{
  "model": "image VQ-VAE",
  "train_examples": 203450,
  "encoder_activation": "gelu",
  "encoder_mlp_ratio": 3,
  "encoder_inner_norm": false,
  "encoder_layers": 12,
  "decoder_activation": "relu",
  "decoder_blocks_per_level": 3,
  "decoder_block": "basic",
  "decoder_upsampling": "pixel_shuffle"
}
Rows from block 1 of the decoder, named by matrix and row number. Rows with one number belong to one channel. Each number is 500 + 25 x the weight over its row's rms, rounded and kept within 0 to 999. All counts start at 0. Numbers have three digits each. After the name is the row's rms in percent of the matrix's.
# convs0: first 3x3 conv (decoder.mid.1.convs.0.weight, 256x256x3x3), inputs 240-251, a 3x3 kernel for each
# convs1: second 3x3 conv (decoder.mid.1.convs.1.weight, 256x256x3x3, transposed), outputs 240-251, a 3x3 kernel for each
convs0.5 094:516523482459491500482542507507494478495483478479485499515487476504532531488526527474476497487507535527529529505493501494507500489486494486468469493520490513524476536475459512508510461524496480505498496505511501553497511533445495516499502514485500504511528519490529545505506544464525560545496492499519509502511514496496525538
convs0.6 101:498462506513470512539457574525500509505506539539513522517481509519510512507505521473586508497589493501566483486521488481526481479541475518523517481520506463522505470485513515504524506507486498509494473517500493521497507512529489495520478506476482481511494495505483520513506500476479488494502503430493490451464493478435499471
convs0.7 098:504508479482518466468486500479503497501488485509496505516536494471505499518527515487493470489482525505499476520507496506490481491466495503507486472507460517484500439519465501493474502452531489498486510489513501500506535521547537498542510503512543539500530472489471491469504453572528532461523466499479497544460501511499493501
convs0.8 262:502512509517512517503513512488477480499480469499490484509502494519522492511504498509513504519521511507499495508518508508522525494507524505505505513522508515516505498494489481496487483495476503500502500495507497491486438435441449457458462474480490483482505515496485493473500499488487507495500501492453457468470495469483479482
convs0.9 094:521496518509502521522487522513485509516527515516511518477480471507511515498485509468490494489541521493530512486460483472476516510491516492496490484507480498487522515503529534469517560533495491494487492498487508527513508499486539553524536578526503477488508518496493489494526524509559523527503557522486483494515517508501476491
convs0.10 091:454487533500503506492493516500481519479486495461481493509506471524501477534524515482484495520553507471507500509544503522520500532529481531542508527539492504508509463458479490488491478469481477478493509502494483518501499487489500540540485488497515501527506517502510511535521553496480554464452480501510532508478524513462491498
convs0.11 096:535525512507508497488473498492482520507513527485481504526521490490502503506504507519494524501503464489505509496513496486521500504523505499515513503514502514535523503528491500553490523538477506502503494503495503497505508502491469501501447518498535512532539534545532475504501487543527544546500478524485496513485538481533485485
convs0.12 096:532464494501552507496499488515492478502469482474497492494508497500485495472463498524485507489554522511491499527500499518505488494498488491493532507497519506531539517494517495471511528475518483482499505489487500495507522513494548504475526530551511565529491577554542456473496483508461480479502486483461504554491514542467490501
convs0.13 101:505511476507496493510509494478483503509494492486496491502514508481497481507498490511527517562553560500477475530509502516487494535510491506526513529532510500496496498484491540474480517513460513481505496519507516507518518505501527489520531478465489477504537542535470506484510542479485428450523498490504488457486463490487492493
convs0.14 095:477454482465434505506494527499518494496503516479491499486488528501508511514497525483491500508533503469490520514512497519523520503522534497489508510534542504504509484457484502510457504508474482474493487466479485477472547512535530535543509537541531544502535513488513485510482491474476517537484468510513533498553542538500496504
convs0.15 103:487508524471467503518501480513496524477499503488489521505521486534528504528497517463499489480506481496490501488482481510495494500483506520526494515521477518530527476534514479469504464476450501508491486497488487468485494503485477487493491515515478501484481547466458527520505500502514506482525495503458459497451447459489525503
convs0.16 103:480481453475508498523498528504520489492511488505510508470434482461498499500512511525527548474478473511513534516485522488502509486501508502497495511521494459481455507496465462460500466473505501475500510499521473481469509511505509485517551551516517523484536522512482503505460509519533515490491458553457520486484529504506520484
convs0.17 095:513509520522510487465499470506508495486510493495494492525491470485514501487525541508502500499484505485557536492505507493511502492507489499509484506503507502504502478501499471518498483516524484493487514488524486506494538521489515541517532466523497469520455485497468509494533562511492434490543487484505495493521522482499491486
convs0.18 094:520511522530483501492484474493493524499490496482498481482493491528527453491494508500488468509504490493467511483498467521533513514496501474471478496483484483473475493520481482497457497498461496507528511510505518522533517596530495530510487484484512544519538567503493508464482482481495519490499480482486486484473508465469481483
convs0.19 092:478505516501491490486478505493503496491506512509503499526545531502519501505506504492514510487513489497497497511520525514521538488479499492483477504516517484501517507491484478454473465494479515493489530508511498489514522505529566537531501496495495496490527543493518484493538507524523522545528500511495521526524512498486473517
convs0.20 091:512481512532556488469491475463479477505458505496514494496518494547526488516497483520506506477463516498515554518497478503506512522498505519510532524527558520529499468513492465513450520509524522500515475484511492496489489489498512504482485519515471547550504542488501547543509499519501528496475493478493520514488552501474486487
convs0.21 101:495502508402371515475438492502512515487504522485479511508488494461476472494467501504579507553641545500567544497492498533510484524496472469482479476503469491515491505517506530499499515550471529502498503500490505500504517509468517528493495501512509484486517521505526481504492486483468428462475451493480525509524510491531530493
convs0.22 112:475504463549522560500500509496491515504517531486495488510504492536469523545514519470463479545507531485483486487492490480488512503501504536518511539521504481467467456434435450467450503494483481483482510518519481508482501522489500513495516485516530485504536518520477482469509503475509483499478478499516508497510521485491498494
convs0.23 093:448465485513479517513469495482504484512532514474487505473507496507495482499473475490484517499524516472527500505504494478493506482501506487476477539499506503494494449474510474451536509489479490501499518502512520496486514510517524500426528501503504462521490501533511515534544508502533509509524539503494476504515545532532512492
convs0.24 097:527535479472521471477490502470467480501498534476497542515507521507515501502512513513485512502472519539521504502507512499533481494511499491505489498500493487489494493511462517480502462493525495501499500491531504503504519522545502533516520473493498514525504471473476521492538495509441499497478503509493530507510533528479461519
convs0.25 099:541590504452468508507547506494489490491472526490496527507502498474518475519495513534455506484447468454510493482502545488488513489488494481489489513546520487489503506468410480529466480546482483506502521493499504521501461454455458478519496505534492512473482541501484538546476526485496504491479485489497461495504480494479502556
convs0.26 088:491464510479503493492491524509512505518517518493473509511520508505510505494487523554494504513539528500499476476517503510505494503509497506502490499519506472498506464514548486515527471564473518481513508492507503524513491475498530493488504480491532505466521530489487484496500486512536466453493498522513476484510487495503535510
convs0.27 098:468542493513456472481489505490502499489504465502494523483495505511477506474526493547527512513529540492522518489488478524508489501538540519527497522508485514500497455493524468560461491492486478505498496490492500482504482487481498515524512502502532483482520534462463462468517493526505507476481450465533518481528509474489479489
convs0.28 089:508517511527463481501479491492493503498495510517511464505510553530495506521500520496510510453544475522523525495490520529486531497524542486493500502461497497505492492455442528496525458474522488509511505500524501477481497513521501498526485480500525523518485538527494536476463511487507576528504529503522550487519511551503528494
convs0.29 093:496484504479514520500478447495472506496509494528500505502515501466465493513473509500499488497512480473460495486497500474501486485519495495488467509465480505462482481475504472443481519485501492508502513510516514499500505485488526506534481512481479515475522538532494473494490535527505468478491526502479481515515525556493531522
convs0.30 092:508490517474466456529506487500490519538514535519508516547491542494483517485514502496547481496495516494495495497506488504503507528546523525470507503500557489506497537531492549482463521508474480484473484475499503512514496518538477528511481491506495496539492515520482495455492484509480480534505543507486533526544477518510549501
convs0.31 102:529543482545548495481497508475516525534533513518506523501574511519552491526550525506520538523551557512539537513503514520497511522519498534546537534537565536558574465501466478480504494464496502501489500508499505500497534524564530556571555565591541560532544541564538584521504506515502490511495525520511524526484523522526538531
convs0.32 092:523511494513474481508566517506528503506525474501476461515542496533537511512516498466510526485500536488520527487538482479531480503507487494530498524519510481503505478503502565553505499475468460483480486518508498516490485498482498541507507497503459540494489520511523464504494533517556514462508465468528514525468515522490523498
convs0.33 087:497501479520503500481522515504480466502491463476484484497523527478517496516487507492493513521520501501472482513506508488536509518526508466498485493524484508473494526462505509453469523492479480520525511510492505483494537485463509517511485542526469483508529539537514535521530473444478487499518477489501547484494523465479526465
convs0.34 092:484496487489511481531506492503529494480514545502501522505508503508516510499504484502533527474502512509512519475536500511515490496487536526494509534504529492494496511485426530504504462489466479499473507473496509502507459500541495530514532512533499492507497511517528536543492544506504499512498494470495513525518527544536495532
convs0.35 089:465518508511495503525488452509475498519476487520507486517493499516472490516497475457490525530520507501491484531490511501493495497503499500468478501486485488500490513538550490479536510492488493505504521502482533523494479505535520519519507536520517508503518524523490500511509500478509510479552521461454482531474541520494528505
convs0.36 108:545527500555541511511522465513513498537522497493504504510525476502521455478485490510512518556509537523496509520520472495502514503523508502501511485489518462509503517482466476467484505477458487470488493476500487472484471515489486522481534499490502510518462540534520531501517492524495471535464508554489500510452499495455493507
convs0.37 092:450481456506460455505487458540503488488487495526531519483477515511527473480520511518508523511502503512521512525527518552573527512541480541496507530509484502510498478531497491531510513515508520524508520509495484499498558507513554501525534485545545550519532550510539553501517502515477477495497491503569526499536500476521509484
convs0.38 097:471469484484488498549491477501506490497540502539505502478489517504519509503515517476530500495484471517520470505502489512519483506523483490492512507542520489488518487487550468435543489465461479469487494491472516483489459539533525528535523497539468522501496549472482463471466479511463513492504497512482461500500506474454481510
convs0.39 103:493478482477460516487522516478521467490489501489517515508482468501497509478529511490549504508530519498504490492515524524490534488501490519517491516511501491510504479416540473471463466491424500526483497475489500515504500527504508521479481484513483495505504502516471479502508574460502442517507498508507499464527476517510484517
convs0.40 093:483463468497513527503501491467539488504495475489497501522525512483508496496505488545499504539510485485552474545512491541530533509522516498522482496528504548525509532511513539486491560490497489508488523500466479516495534535444533531506547545510551515491566514475530552447495519438526493502502557544484526496519520513503524470
convs0.41 100:560564515529526493521506509493509504498539503504507492510513485491470467491516479493526509475507504483498500497480477494509518504480477510479518478485507511507486494488498499520482471546476510496501506516488500502505494511499518546541487493486466508506531537556534495468469498474530457480500488499510498492504471499528475491
convs0.42 095:513503537523479471518496476497484527480554507507488491490505494531508515481467500499522487466489535513530502511515493484483496498492510506493504485492474515511482489482496428521514500484491493471518505466507499523490486455501506529532477507497472480527487496477477519468496497494499541507516535522483535447497526517477476500
convs0.43 095:501517486529498518492442454480504495510510483481522495503524495543514469488479476515527550466463479551498511496497518514520508485479517509529503509517514488490490483496451477535484445450526487485499498511514495491490541515530510532536492472469503469457470499442487515456533465465506494488461454487487464473496546539498479485
convs0.44 098:492511506545505467497475499484470510521485503532521521457466483509516537484462462482494483482547503468489509506502511514507501492486521484505512513488502518488481477450473458433473550503477494507508519488504492500489494528499474492491491526538483538498527559525485486499512491535460477476491527482535504488490469523517507480
convs0.45 099:489498485519537518472513448499516501511493511490490489472479456462477468523514470490535484497528510529539471491508477498502487467501503518505481521462503520510531502479464464518480494505496507514520485516508499496512512537526528557506504559557507508508504575512538520511543486456531447512568462508500492493524494493516473492
convs0.46 095:469500450554499523493462487492483496491495508499514501508482482505508525479479500495501496472518529492486464481527478484483494488500515514504498511487531483491539492511484480479514473490492487484497505485497506464497508483476568527436520507479524530501472431450515545489517468535494529477480488514503504524490536503479482486
convs0.47 096:494515500478499476494482525497491483506521498512526518494530502474496514478469516564475504480509482519533488508475513526510492499496499485515523497469524474506513424446418496452489477446474502502535508496493501499515506505504509551521517545493471563491480512509493514473499490481509460490472475479524490468488516514512487539
convs0.48 112:509537489468486495499484517500523487485495495497487515509490526494529525491530508517487481509478504493476479488498493491515483492519484513509531519523531513543504487496495529501503486451458484499507490482481498510489475497519477503514492547512521490534519489518521474466528460481484447538503474496499464518490466534508486507
convs0.49 093:516452501514524525503491501492478485502526493469467466517510480469488479497492500501494481514508510508509524488447522534483491505484483500501459474511489511495510480463485546523506519488464500518490501517495503494492492526480505536482506554468458489527500543485575527537478508506500528549509470464508501540497559487490581462
convs0.50 091:506479505490493475478512478502509521505485507519513479479521529507529521480503490523537500532509520530474497494534492505553516483482514515502486519525512511494505522508468555492476467444485496508486495499510512497503520517529476497482507505499514492500500505500522564505487517524510447496499538476473496455480462496524496510
convs0.51 103:507486503504483515507526521495501504494499510499484484508518497532512497503507491516513516512503497526483485510503498508510497510509493494538508476537518488533493489473506490523500490511505493485483509473493487470460520540511522526529488535539531578517544571508516517528499520484485496500523523533499533507535555501512512504
convs0.52 092:482504496497518558502487509536504499543508516528475493505495467497462497498514525528512484453463485483523512485496487518496518502514511513479500520469496510493495498495499526478484510475491505508498503527488492514501499503493472560510461515540477489470507521500494519473443501471466551504483516526480490513498495523508488485
convs0.53 106:572532513466491480498533481470481483481481469504480490503508496516492490499480499550510521533487493543521558497476525496466520504486506501504526482484530500480506501469485482454511470474487506526489474499489471492508498496496505537487478497535460472512463493509500500560455492528492470490474476517503498497497518528502523523
convs0.54 097:513495512519558504469441469528480494524524520487525495457483515465491472499501510486476521487491509510481526483505520527525528540516531482517511506531476511508475475469440439477512471514485499510492485503482514503499507537481525563546492518543505501496519528506511516516460515526504479442539495553506529508524516511497563528
convs0.55 095:519500494541492508550477482497502523514491494484467508484487452495470513477473470494497498511510526481517507486502510525498497502509516491476517507529487484484481493506464490484450500494516495486524506539503499484498493542487554548484477533530500486495546514515521500531480480520496486493491451476480557502472564491512511482
convs0.56 092:473474464479484516473529493472465520465478514488472487463486505490487526481504491481485480478512481470460504490476513522492498509496477513508500534510469493483473518505513494491476477505521505504473520505508513503491515474485496451441503452464493511538530502537484472477484500489471546474444477537493509500517511484539543485
convs0.57 088:463485524518502479519516513508471530496509505482519486508513511511510464509556529504472514511550535527484496496532476500557505490536545537526514510517493507531496484521491488558528513503519519493504502502494500484498539492426518518499546480475507530455527496512521482516534530502517474492500499514468467463481507507475499462
convs0.58 095:507487507539527497484490479498520499484501490517502515483506522516544526508536488496491500505489533485485483497492531493503496509522493504502521463534490481517491468451477508483440444463497505508493490488494489498514452509468520526518481516520481483494520514514485538479539568525488494492516520499526530525505518485502488488
convs0.59 092:516487473504522510476469495508532522489471494516540537519487499502512511500484488515526481497521511513463497522485506526537521495532480511483493520514534511482500442439470468464473473502458513504485494508523484499506567509475567508491539567507530484486517477507558493473496506485513513521494507448501521499515510492462472497
convs0.60 105:481475490458388486482485496517488510492496495497503497529510521495467507510484517486543473493546504485491461481501504503491480509513520512503518491482527519493501516443485476500491453496480492480528509479477497483504504527505493547477536451534532516515510540503511474490503505509486463469514508480510522525512519485511508523
convs0.61 097:486549501538536495480560540506494506510486513524518497516493512486470525491500492498522495477467497501477490519539482494484520523536562511490497496477503506506497502466463481520484516535521507478512499494501506497507573546549510516500515505502563534534559531483497517500504471490492495516476491485509525511471520466493538470
convs0.62 103:477517528479542521482546516530494506511542550522539507491541477458514478496505495527502530492504541488475503506483508510466513502486509488567515499550495522522512461541510515499506523480484514483499507505502506500492544521488483570483489544515542517479524504508527532503505507488491556516524504497513508473539489488510523487
convs0.63 105:471470487509443502465467471502510498497500483494506497475479481468473490514482504493500504536481478522508514497516490482517459494509462512511516491517520481539486520505488463489447492530472505503528504498511499488499520558502531517531545472527455502491489504506525470507545478515489511490519573523485503491490500493497487520
convs0.64 096:479497522529539485497497525479515499483544521505513504478516506475504474503472519530516533500503501465463505512528546498504504497500521499484492503468500522472513479459451466514516502493497510497507500519500521524490473530579481482572526522494504513496524497457533523493520490499512522546461482525496494485490473505485450452
convs0.65 097:520468462502533487507520546470478493527524496524538526473480479502482454513495468489496475484491479487467488503520470536504482481518477505496490504487507501493465527524535526470465508483514523519504492517510498536486490478499525481477455491500485476495511495470530529483477568508502453609508495458471496508498478511513528481
convs1.5 062:527566546538529502483451482531442520524498507497496506490456516457493511496535483507511468474497510468455475511506503489524479491508508537512514516492497474526480444452523433515527467519462454487509535448469513524508508547494498438540471491477496517513508495507526470500516484496470518476495487474489492499458490501510517519
convs1.6 110:557461492505459498527492473492479460483510487526443497478448475520506498530488495517546515494508479491488488491500519465516494483489500475513516491468495458488486511531502506494495486494560482436477468477458475494490507535503476527510476510511535505515521482574518504565538516506535510514533481471503508511485510546450474511
convs1.7 071:500512494475497508505504488497488498508534516507459504470489474470493544506460545526490523526530533507478496507461541496515506493509513470464463478492480507521489480507469495518499502491537501473484497459499512506498499529524511503520502515465543506511472469476494426473466505474511507482460503504510518541475472494495486519
convs1.8 056:470494492498465470501496504519418524494462510500497499475506465501536464503499503491572521493550497500497500482566489480479510500514501503571522507548511497498501502483487513458465500496500516504500504492566500503500505492488498459449500498512517452485499512472497503497489499507489550525499502511522510563513484479498498500
convs1.9 104:489474469538512510515506504507476498511445505538498478503520475487471509490470490533512542533515538540507563528450495525468487492530484491501504539557504502513496483506539476501480439508479551510525548494466505540486479491494444441443467460448552486486493448499486459513483473468483463483505511480484521524498526512511561518
convs1.10 102:520506490491477495509477496527488525551526509479513486483511463453489475530532513503516485534510490467511489482503488499493516475444500488491483482506505494503472590545519531511499471511500510471478495486501525472498530524520547532533493491533505474511517482507491501480488548541465516523523525478534509519502508497508499500
convs1.11 094:485521496486493523470454509479485530500496476458477468494492491482517489525491529521513556525525505451509509518486506493519516519502505523510512526463497524448508461478482527504475467481424532523469514473447513484501505462508493537534505489492544506511543465502480494502531539526513498489530529510496538519540529498522561518
convs1.12 075:473469511517485472532523507511511492477485509517472473504565510492524525490520547533530491495492458518499562488499475457446503429468498512487450470496533499438470518495465487486503544495500453468488477511491491505500502532489549491480513529536520510482474490496446521487503485481535542499487533507508509504463532476496505477
convs1.13 118:511522526483477488466468475508517503475478505484473471528480534491505516502518498486525484496479484471475481484507498526528472475523521508492487523530502494520534506523511535498468529510476479464510499510502458480514521499515495486483524475467541498518532502477521460452530504496533512523490512518487517472522521515488467495
convs1.14 114:506497488514520460497500470521526500540527509515504499526531530488495530481497527511454446479496478509507515520479480455438440540480455493482495552524475557520517493489491480505509503506493534549547523519488527466458515475525520518492451473473458486500463481454483463468508480499477491515518496515513481497518494527481515542
convs1.15 109:474466482548476512472461494509483507472501464528511506496486474477475494463454490529492464522519533511512501465474468460483499454469509488510491527496522458492478513463480485462461520500528498466477475494484559548527489480501509537463509512509494506456504483488528514536520521500514487533526522519512523549546528550564538522
convs1.16 109:509486481429445523550506477517475499503502470518532527460453455456462491491539489484472522506506512519558559548489498447478512487536481495466467493463474505519521527488510496474462470512509484493534524496497505486511526512503523569504504497467484466453489546484531520512529559562511533490471475476540527526520494514523541567
convs1.17 069:498505542493466510518490528515525506505486518458514531486524491511506530495476495504491491502491535520485533503482483491493438565512501506483503505483485477517526458520515479519504503526499494469500496515449519483496502498512523464506530508494483514481471521487518496515514523487499503469533486496501518480483536563484522501
convs1.18 103:490483489502509511476460467497500524452451529479466478485489486483490458494529494506512486502492506480476501497528539455479487499474480493520494442493530493507507507509510493529524500481477518509476463490523499516531488465514498512527495486499480519514498493468475470495499520520535485529479494506481538468471480466512495503
convs1.19 088:473505508508496512523510495498492447520551562479536493502503514479485562535508541561535486468487548535520531506504505477471555497502517480493491464488478532490515510527509496512496537496488510488485524487458532459488523495513542493502495488503488511480543498466518482493494471479513502457504513510515500482539475529498525502
convs1.20 111:484522523493464496492485537502495512492498532502546501523470490503497455483496523497472493435461502506523477520513486509500469508492481503445453444422491507550504531515508509528468521488543487489452502428467499473474505490503525496478525517482473513532520499476511459514492555506521506427516529499490474461467458489475452474
convs1.21 121:544508501476509485515468527456496483434476493449466478478504505507486480501519522432467456454460419459432464518482473469433475528527466494519524526496501519484503536513473547512514477503495475473511492514523482488505503527494488503494485497471501448478508446507505483550513502519518530529504556538495494517525512513495490498
convs1.22 141:544522530487467496508519529496486471486502508506535524482466477503480508515461428486499512501462438484482509513524485472498497504495465499443450513475441497511518505516556507498529486487484477472499507487511494509506488481504529517508478478502484500514496493463510492540533525533500525542557524506528526504568520492517536531
convs1.23 080:472482521491512526493518521500460499506530494517546522518456461529490468504520500512519569470468464511485516502492510486475496514491493517520517494506498476535512465456493461527449500504501543469434507476470492499469527572514523515539511516473487507488480485480468506489494508505495489476472499457468516493456551503515530451
convs1.24 073:498484453495534546493533503504525517507524506521529486515484533519488480512529516505499486513490510460518534509534488469469514486460484507502525486499484525477567502489476462500519505502516538505494516460499495498529533490537495484539506523473517508504508488499468464478506510521508496495518486457485502517540508493504490525
convs1.25 119:527531494496507518480456472508500529461524499503533517497494501498459491476451527496516492495471523498527532482508445493481472485434523484479485465559532515552513473544471468510482514489502493509512471504521469474524539540503530516471498522496469504496515490493518490499466501525495528511499523497457459500498513527532512497
convs1.26 090:494543514519524523533511481488512525484533476552522515463468501480511508492508512517494519497500530485518503498491475462503493524494492552470476487515448484485467526494477511466503483521520510498478490511507494492491536541476492521503488512508487540488529518521512542503470463492508498523510542543521498528472544499468502511
convs1.27 072:501514523501450518525495498488471524543556532489501546492470490496504492475476502475490516461543529545514505480475469455514507522470476541530507486471516519472525488474478483518538522536551473529521464495480449490507483480525462508529477507514527516521518478497457498503517496518496487526474483516495480487464503473491515483
convs1.28 091:494508513480521472524520477521493496520468518533475515501499480517495494503490518525529520541530549490521513465507481452453510485518503500520513505483483493489488521525503520510514512495490539487530466511511492494498516526492471520486511536547521503538543518488508469481489495510493530512492524470506524542484543520474540533
convs1.29 053:507520533477467482491483500514491492519535529505527478500534508477464508481492557499465533519498509541484489492469467506460500505478502480551452519498513477488532543481495468509509477523488480520486469487470475496488514510514529522523489529532505461538469484479540489482512572537481543533436525521470521507458512470510518494
convs1.30 086:514449477480481493486505466502505497526532509562466475493481502527481512534501532479519523492516479478516526479498512503505518522513470517505522481566515505525498476511511511497495511520511504496503479470472470528500515493531523481483507504463501491516518495498481504486521489482485539480522489497542473515485502468477499499
convs1.31 103:492471476537500506530497518508528556549504496543513509488526494498513486523505480530487535496489536531472505488479477502490473515462498473484536489490508497484494519509489489485499488461523515548557489496487479464480476434472500475476486447463477445441466438462418427481480493494502481515518489506535505485516464473553522518
convs1.32 096:506493512467478482504500504493491557532505513537498481501496490520491504491552512460510520476516533511518526485462474502462517503509480476525506497475468485465479520570516517498512477525522455503489481546513473491529512495517548531549510483501507499519514490456481504501522472459498483501498476524502539505489541523497506484
convs1.33 074:508492475520505474515508519511493501471466478520526508472464479532523486534503538492534508525511516490538504523509496474496494475437460478484473493486516475493519499494506459488420441517516488512483445542501467494498457528506480440507510488500507512488511545516523529502513515531496464515499536517485513514482464484489527500
convs1.34 084:524521469502534489515539535498501510497494536495519480514485478508478464495495522503455485483496525479511495530471486486502465506442497503488450475511491462470502493533524523512493512531531505463481488472463504479459476506497483503483469522540513459494519506501509516515456543556459520495515571561491509498495505522475507527
convs1.35 066:500502534483511548487491471510484508521479476536546514531490489518487474493460492503525484499471514465480506481495515513457459473502481510482512452466470539465502525510471476539514468447468513498478544531533477465513501476465483501510509462515475527504509494495512459522548498507509507514511539531461515516478529504468501517
convs1.36 122:476522579493462532506487522490478493464502490496540526495494479532447464506494459499521558468519507492520524515492481495520466506511470507499518496516477532494487511484469514481501492474494485517476489484481479506471489528527493469541509449510510517464535491495540514465507493549493492546482481551548544545507519517519532544
convs1.37 096:522513511524523513558483508532461487468486493490463540496476504485459470548477485472470534492512489506513493501468484512471469530486507506506521476490540495527492490547469520542519504509480513502502477518540506468517489490505498475546507483534524543504499497493461454471485496515490508512542485500480439524505494498520474495
convs1.38 071:479482478522536486490494455459522470501538539490534525504495501507547539519498484517484487521482512475513536537465487536484498494469523500504489503507503486450513489501457490494478510510465508516472525506511528485467482475529486532479481497485483503536504477530475442505478485473475522478503512536537515510477522491537506524
convs1.39 140:489494496473493523505514485488532516459539467487518465527492487485506490487517499542522497502472515485450520506491488493513502485467498527525504524503466522466474509493478504539528510509524521510489489505528529505500521570542533553503528521492502554489522509549490524495525523495472533456492477485430561535467492442514518507
convs1.40 088:534493466506509518481527521510497534510495507537524520457479503493456480502495502462501568506477507525508507492496503507468490495500519487444438487470435475471515524505503544497494519503499472484515483480470496464512500503465484479503550499518551513530535536498526530467510535499452491470498494491556506510500517486519511500
convs1.41 120:480486481450465484469469490477451488501501504547481510474460476516461538514482497521526501503515492515518532485488522520506563495464513504511511519528522472489519552515518496489516515506523534519505549513478499486515522515515495497494467489479465518516486513495491493485554506558499504523492527501530458500466423476530470473
convs1.42 069:509501502534497482469509508455495509533515457499469478531527481479477476476527536491523529487461498501481496476478518508480503461467531450453538501539499478461460500486517480484499480528496493465519451513490458509503504541499511471493514507479565523518559526530486548526439502490475467498506524507482512496516501529489492504
convs1.43 088:498513503517546461501560516484470515571526556518489509531551514480461500504498514485517425466490505446512500468511514470492480512461506457492505525482514454443500517518492482507473478511535495545531483498501477488539524504509501472467471481503442496464481473463501463471486500489471491515504526557497502474517451493550512480
convs1.44 089:522533520537527496485517485534532462513524521503523521464473497448487484492492494506504507486493518502497502472471464460447503488492451494533496468470483430520516478506504493482463463458466491496456497530534518496506510485480506507476484455505501474495478466463523487466458496483487540536494531534549489495492480480482503466
convs1.45 101:456517491512519500474521528491504479498500480549525512488492513459460513491526544517541528526517499519520513535457508552483513537493533505474463522499517530525521525476503517464515523529480483457495521533511509490494499504530506468487467479506464494462490522513537526531506499495479528502478519511527471542527463539545487510
convs1.46 092:538509476483511526517489479501467516536473518522516518519448506517525531502496517502552491524510495534535513493485508489453558506519512503495509464489498511493495526504507488492539473506551533526502477464497539465504485501523551517549551508512527564520525504473505464481513482493499485470525514470486506501491499534462501549
convs1.47 080:527515509521501470501476484507500501563537451521497518549528520525482514501477510546509490538513535498522537473500478484531493486523451484519498452473435421432465479490486517500496513503497489485526475514458501489488469461503473471511509506513482465504467462489464450504462478494524506459511510490530515508509460462549498497
convs1.48 125:505548527490491539507457507483509506504537498530455503481492497518483518473487489462501485490511514513532512489504504494512495478498497505501510488513478511485487530503508501488488535484460471518514483495492488492509528496487523516518480496488507501505500509505458419503499453481510522499518494543562483507480473515477488510
convs1.49 091:489484478478491474490494465516515535509501502505493515511521502541517507508499520495528510499521562482538492534508523495517517523503532490487487472452478477491483484458486521460506486471489459491517492480506493513526541521528528526498540478533550482479563513500499470486561514495498542521490530480530525459487464494501500519
convs1.50 091:543505459481511485508537526539447485513476523472502476453486493446432494479514513508511498539463502484491509509463493465489473494485534509464513469510547462503509551530510519489452494488501516478410500532469495518509464514521509495470524489490525489501505470475458468519492498540497519505483517500536492519491463529507501527
convs1.51 126:492469579491498532531509521491462491501513494493492501517514525482501466531489519512522510504484475468476487492567513516515527506490520507486483471476476455494512499502452492500497492450514524492505511471488510467493507501526543493498534496499500482519480482505459463528491533468546543503566570522482517513534520460524537511
convs1.52 080:509540491487488498487501508501521514481504476490526483504499534499522492490545508507516461531467492523526462508456518492503509514475530518494520475531516512468481516500509526496540469519479493502476467508513436490463478469503471479438512513510474498491501522481468493502490506479511535493538501480459483487494488509458514538
convs1.53 125:495531502498501510504530505481519495461488482479514507547463484528483498506478468555483483491486527485465473516512497512478498538499503560527525539557500510479518488487494458522524498512512504510513468480564498462533477437460501465481519473505492493465496489512527530510510538530496545523478512513518482494516498481516504508
convs1.54 093:477467516514517515530498476472502514470476512508509515478497509493487497503500479520528563521493493510505534485502464504504478521495493474470501452540473467508507497512510476548515491489508491492510508505481514499492477506459527525489473493478494486486496497500532499472506482477522500494503491470541500528480467506492475482
convs1.55 086:428495478511457506498493484494472478539522529505483543482488507518484480550520543526474520478464454501516510497416524552486502506493507499511511482494477485509496476549521522555515459521476514521508517443471489501494500458507556491452504477500543444534486505461492511489486475504506502545484490539552493453524458442519525505
convs1.56 084:493492510459488487513477510470489515499453517509509516481518495461507473461518479561529533519509520495489509484514496483483503467493507516528527489514513514473489541544542455483493524493488493467508517518510502510515527474500513526561532515503553498521495518510519523500494499498521469501488498502488541536478520534462468487
convs1.57 100:534470512545516510488521508531502489516544517503506469451466441462465492471487508466475524486475483534494538480507490452453496478469547499489506474467481500493470537503505521478504521539509481453501473513509499497487502512522477506506509490475534498498501512447523522464516477502485502479514530541489505503531507489453526511
convs1.58 091:557520576513479534501504534494530523535520524552527485460460506437478494552516495463496521444539500492492475487464467481494481495516490456484509485498518484521509503517567533528529511499510511523504530521459495461486518545521510518493521484507521502511523535522476501496502526537493528543523497529522490484523452503491497496
convs1.59 084:495498468489496520502490500483505486496524500514551486525467482477527540460489498505515492500484520504501492441449538457480442465517522517488481464451508537510478525515504470488492478516518478522490499478490516529549497475522495467498506460489492487516516487520507507470533469496461507558468470507474483459500513494496496501
convs1.60 119:490513539482478503548548508519488498511526476514527493510531526508497507487495506464516484473446466475486520489452474461461498508499541511452500498456463540485458508508529511536526526498512467506517529514480493511480449484456498404495501484479503493493507494488546511501504516500486496467497537547493523522501459469513468505
convs1.61 080:504506506460424496521466461516485480515517507521501499461488477506531510521512524545512502465495496512486509528503487467476476502499514523490527451468504528487508481504517489480498487484485522526494489449499499510503524482519471498506487489494513520464462528521513514517479470501459515477504529518514466502452511455496483446
convs1.62 119:498502513528534553523522556466435470463470495512451503486449472478507482489529488483492537497495536520481516463486540484532525475503532482510477473503495452469469499506471526513475541507504493478435472487478507474482505523521505522508502513504515503521499506514527466463497494529511511488572548490559510533518494522482472486
convs1.63 140:485494507481479480490499505507540531520498519526521526481532472479512503490487521513518470553529502525495530501500487511496505469444515523542520491473491491465487454435443453464490484472462497515488511526470507477479487493488510533492532447514479512518533470509496484486494463516484462507479534523493483519491501490484505514
convs1.64 100:518478513492474504485489512515455485496500488490502527470467498471497486503489510517453467434439502478496482481500492507487495518467478511509524525482519529536532500494513501505500471492522475522509524483465497488533456485480494531468483504510500504512499491499503495474455456474520517469511510483507550481495506503512489505
convs1.65 125:474480528465468515497506478487520532473530510510481520560484491512481490480503519473486500469504478508512488464454525487486489510486496519558510561502493509480445509462492487440522483482499507488492514517514505489485436507514498496521482541494509499457467493465466476473560500512421556454509488512495471539484497521490460545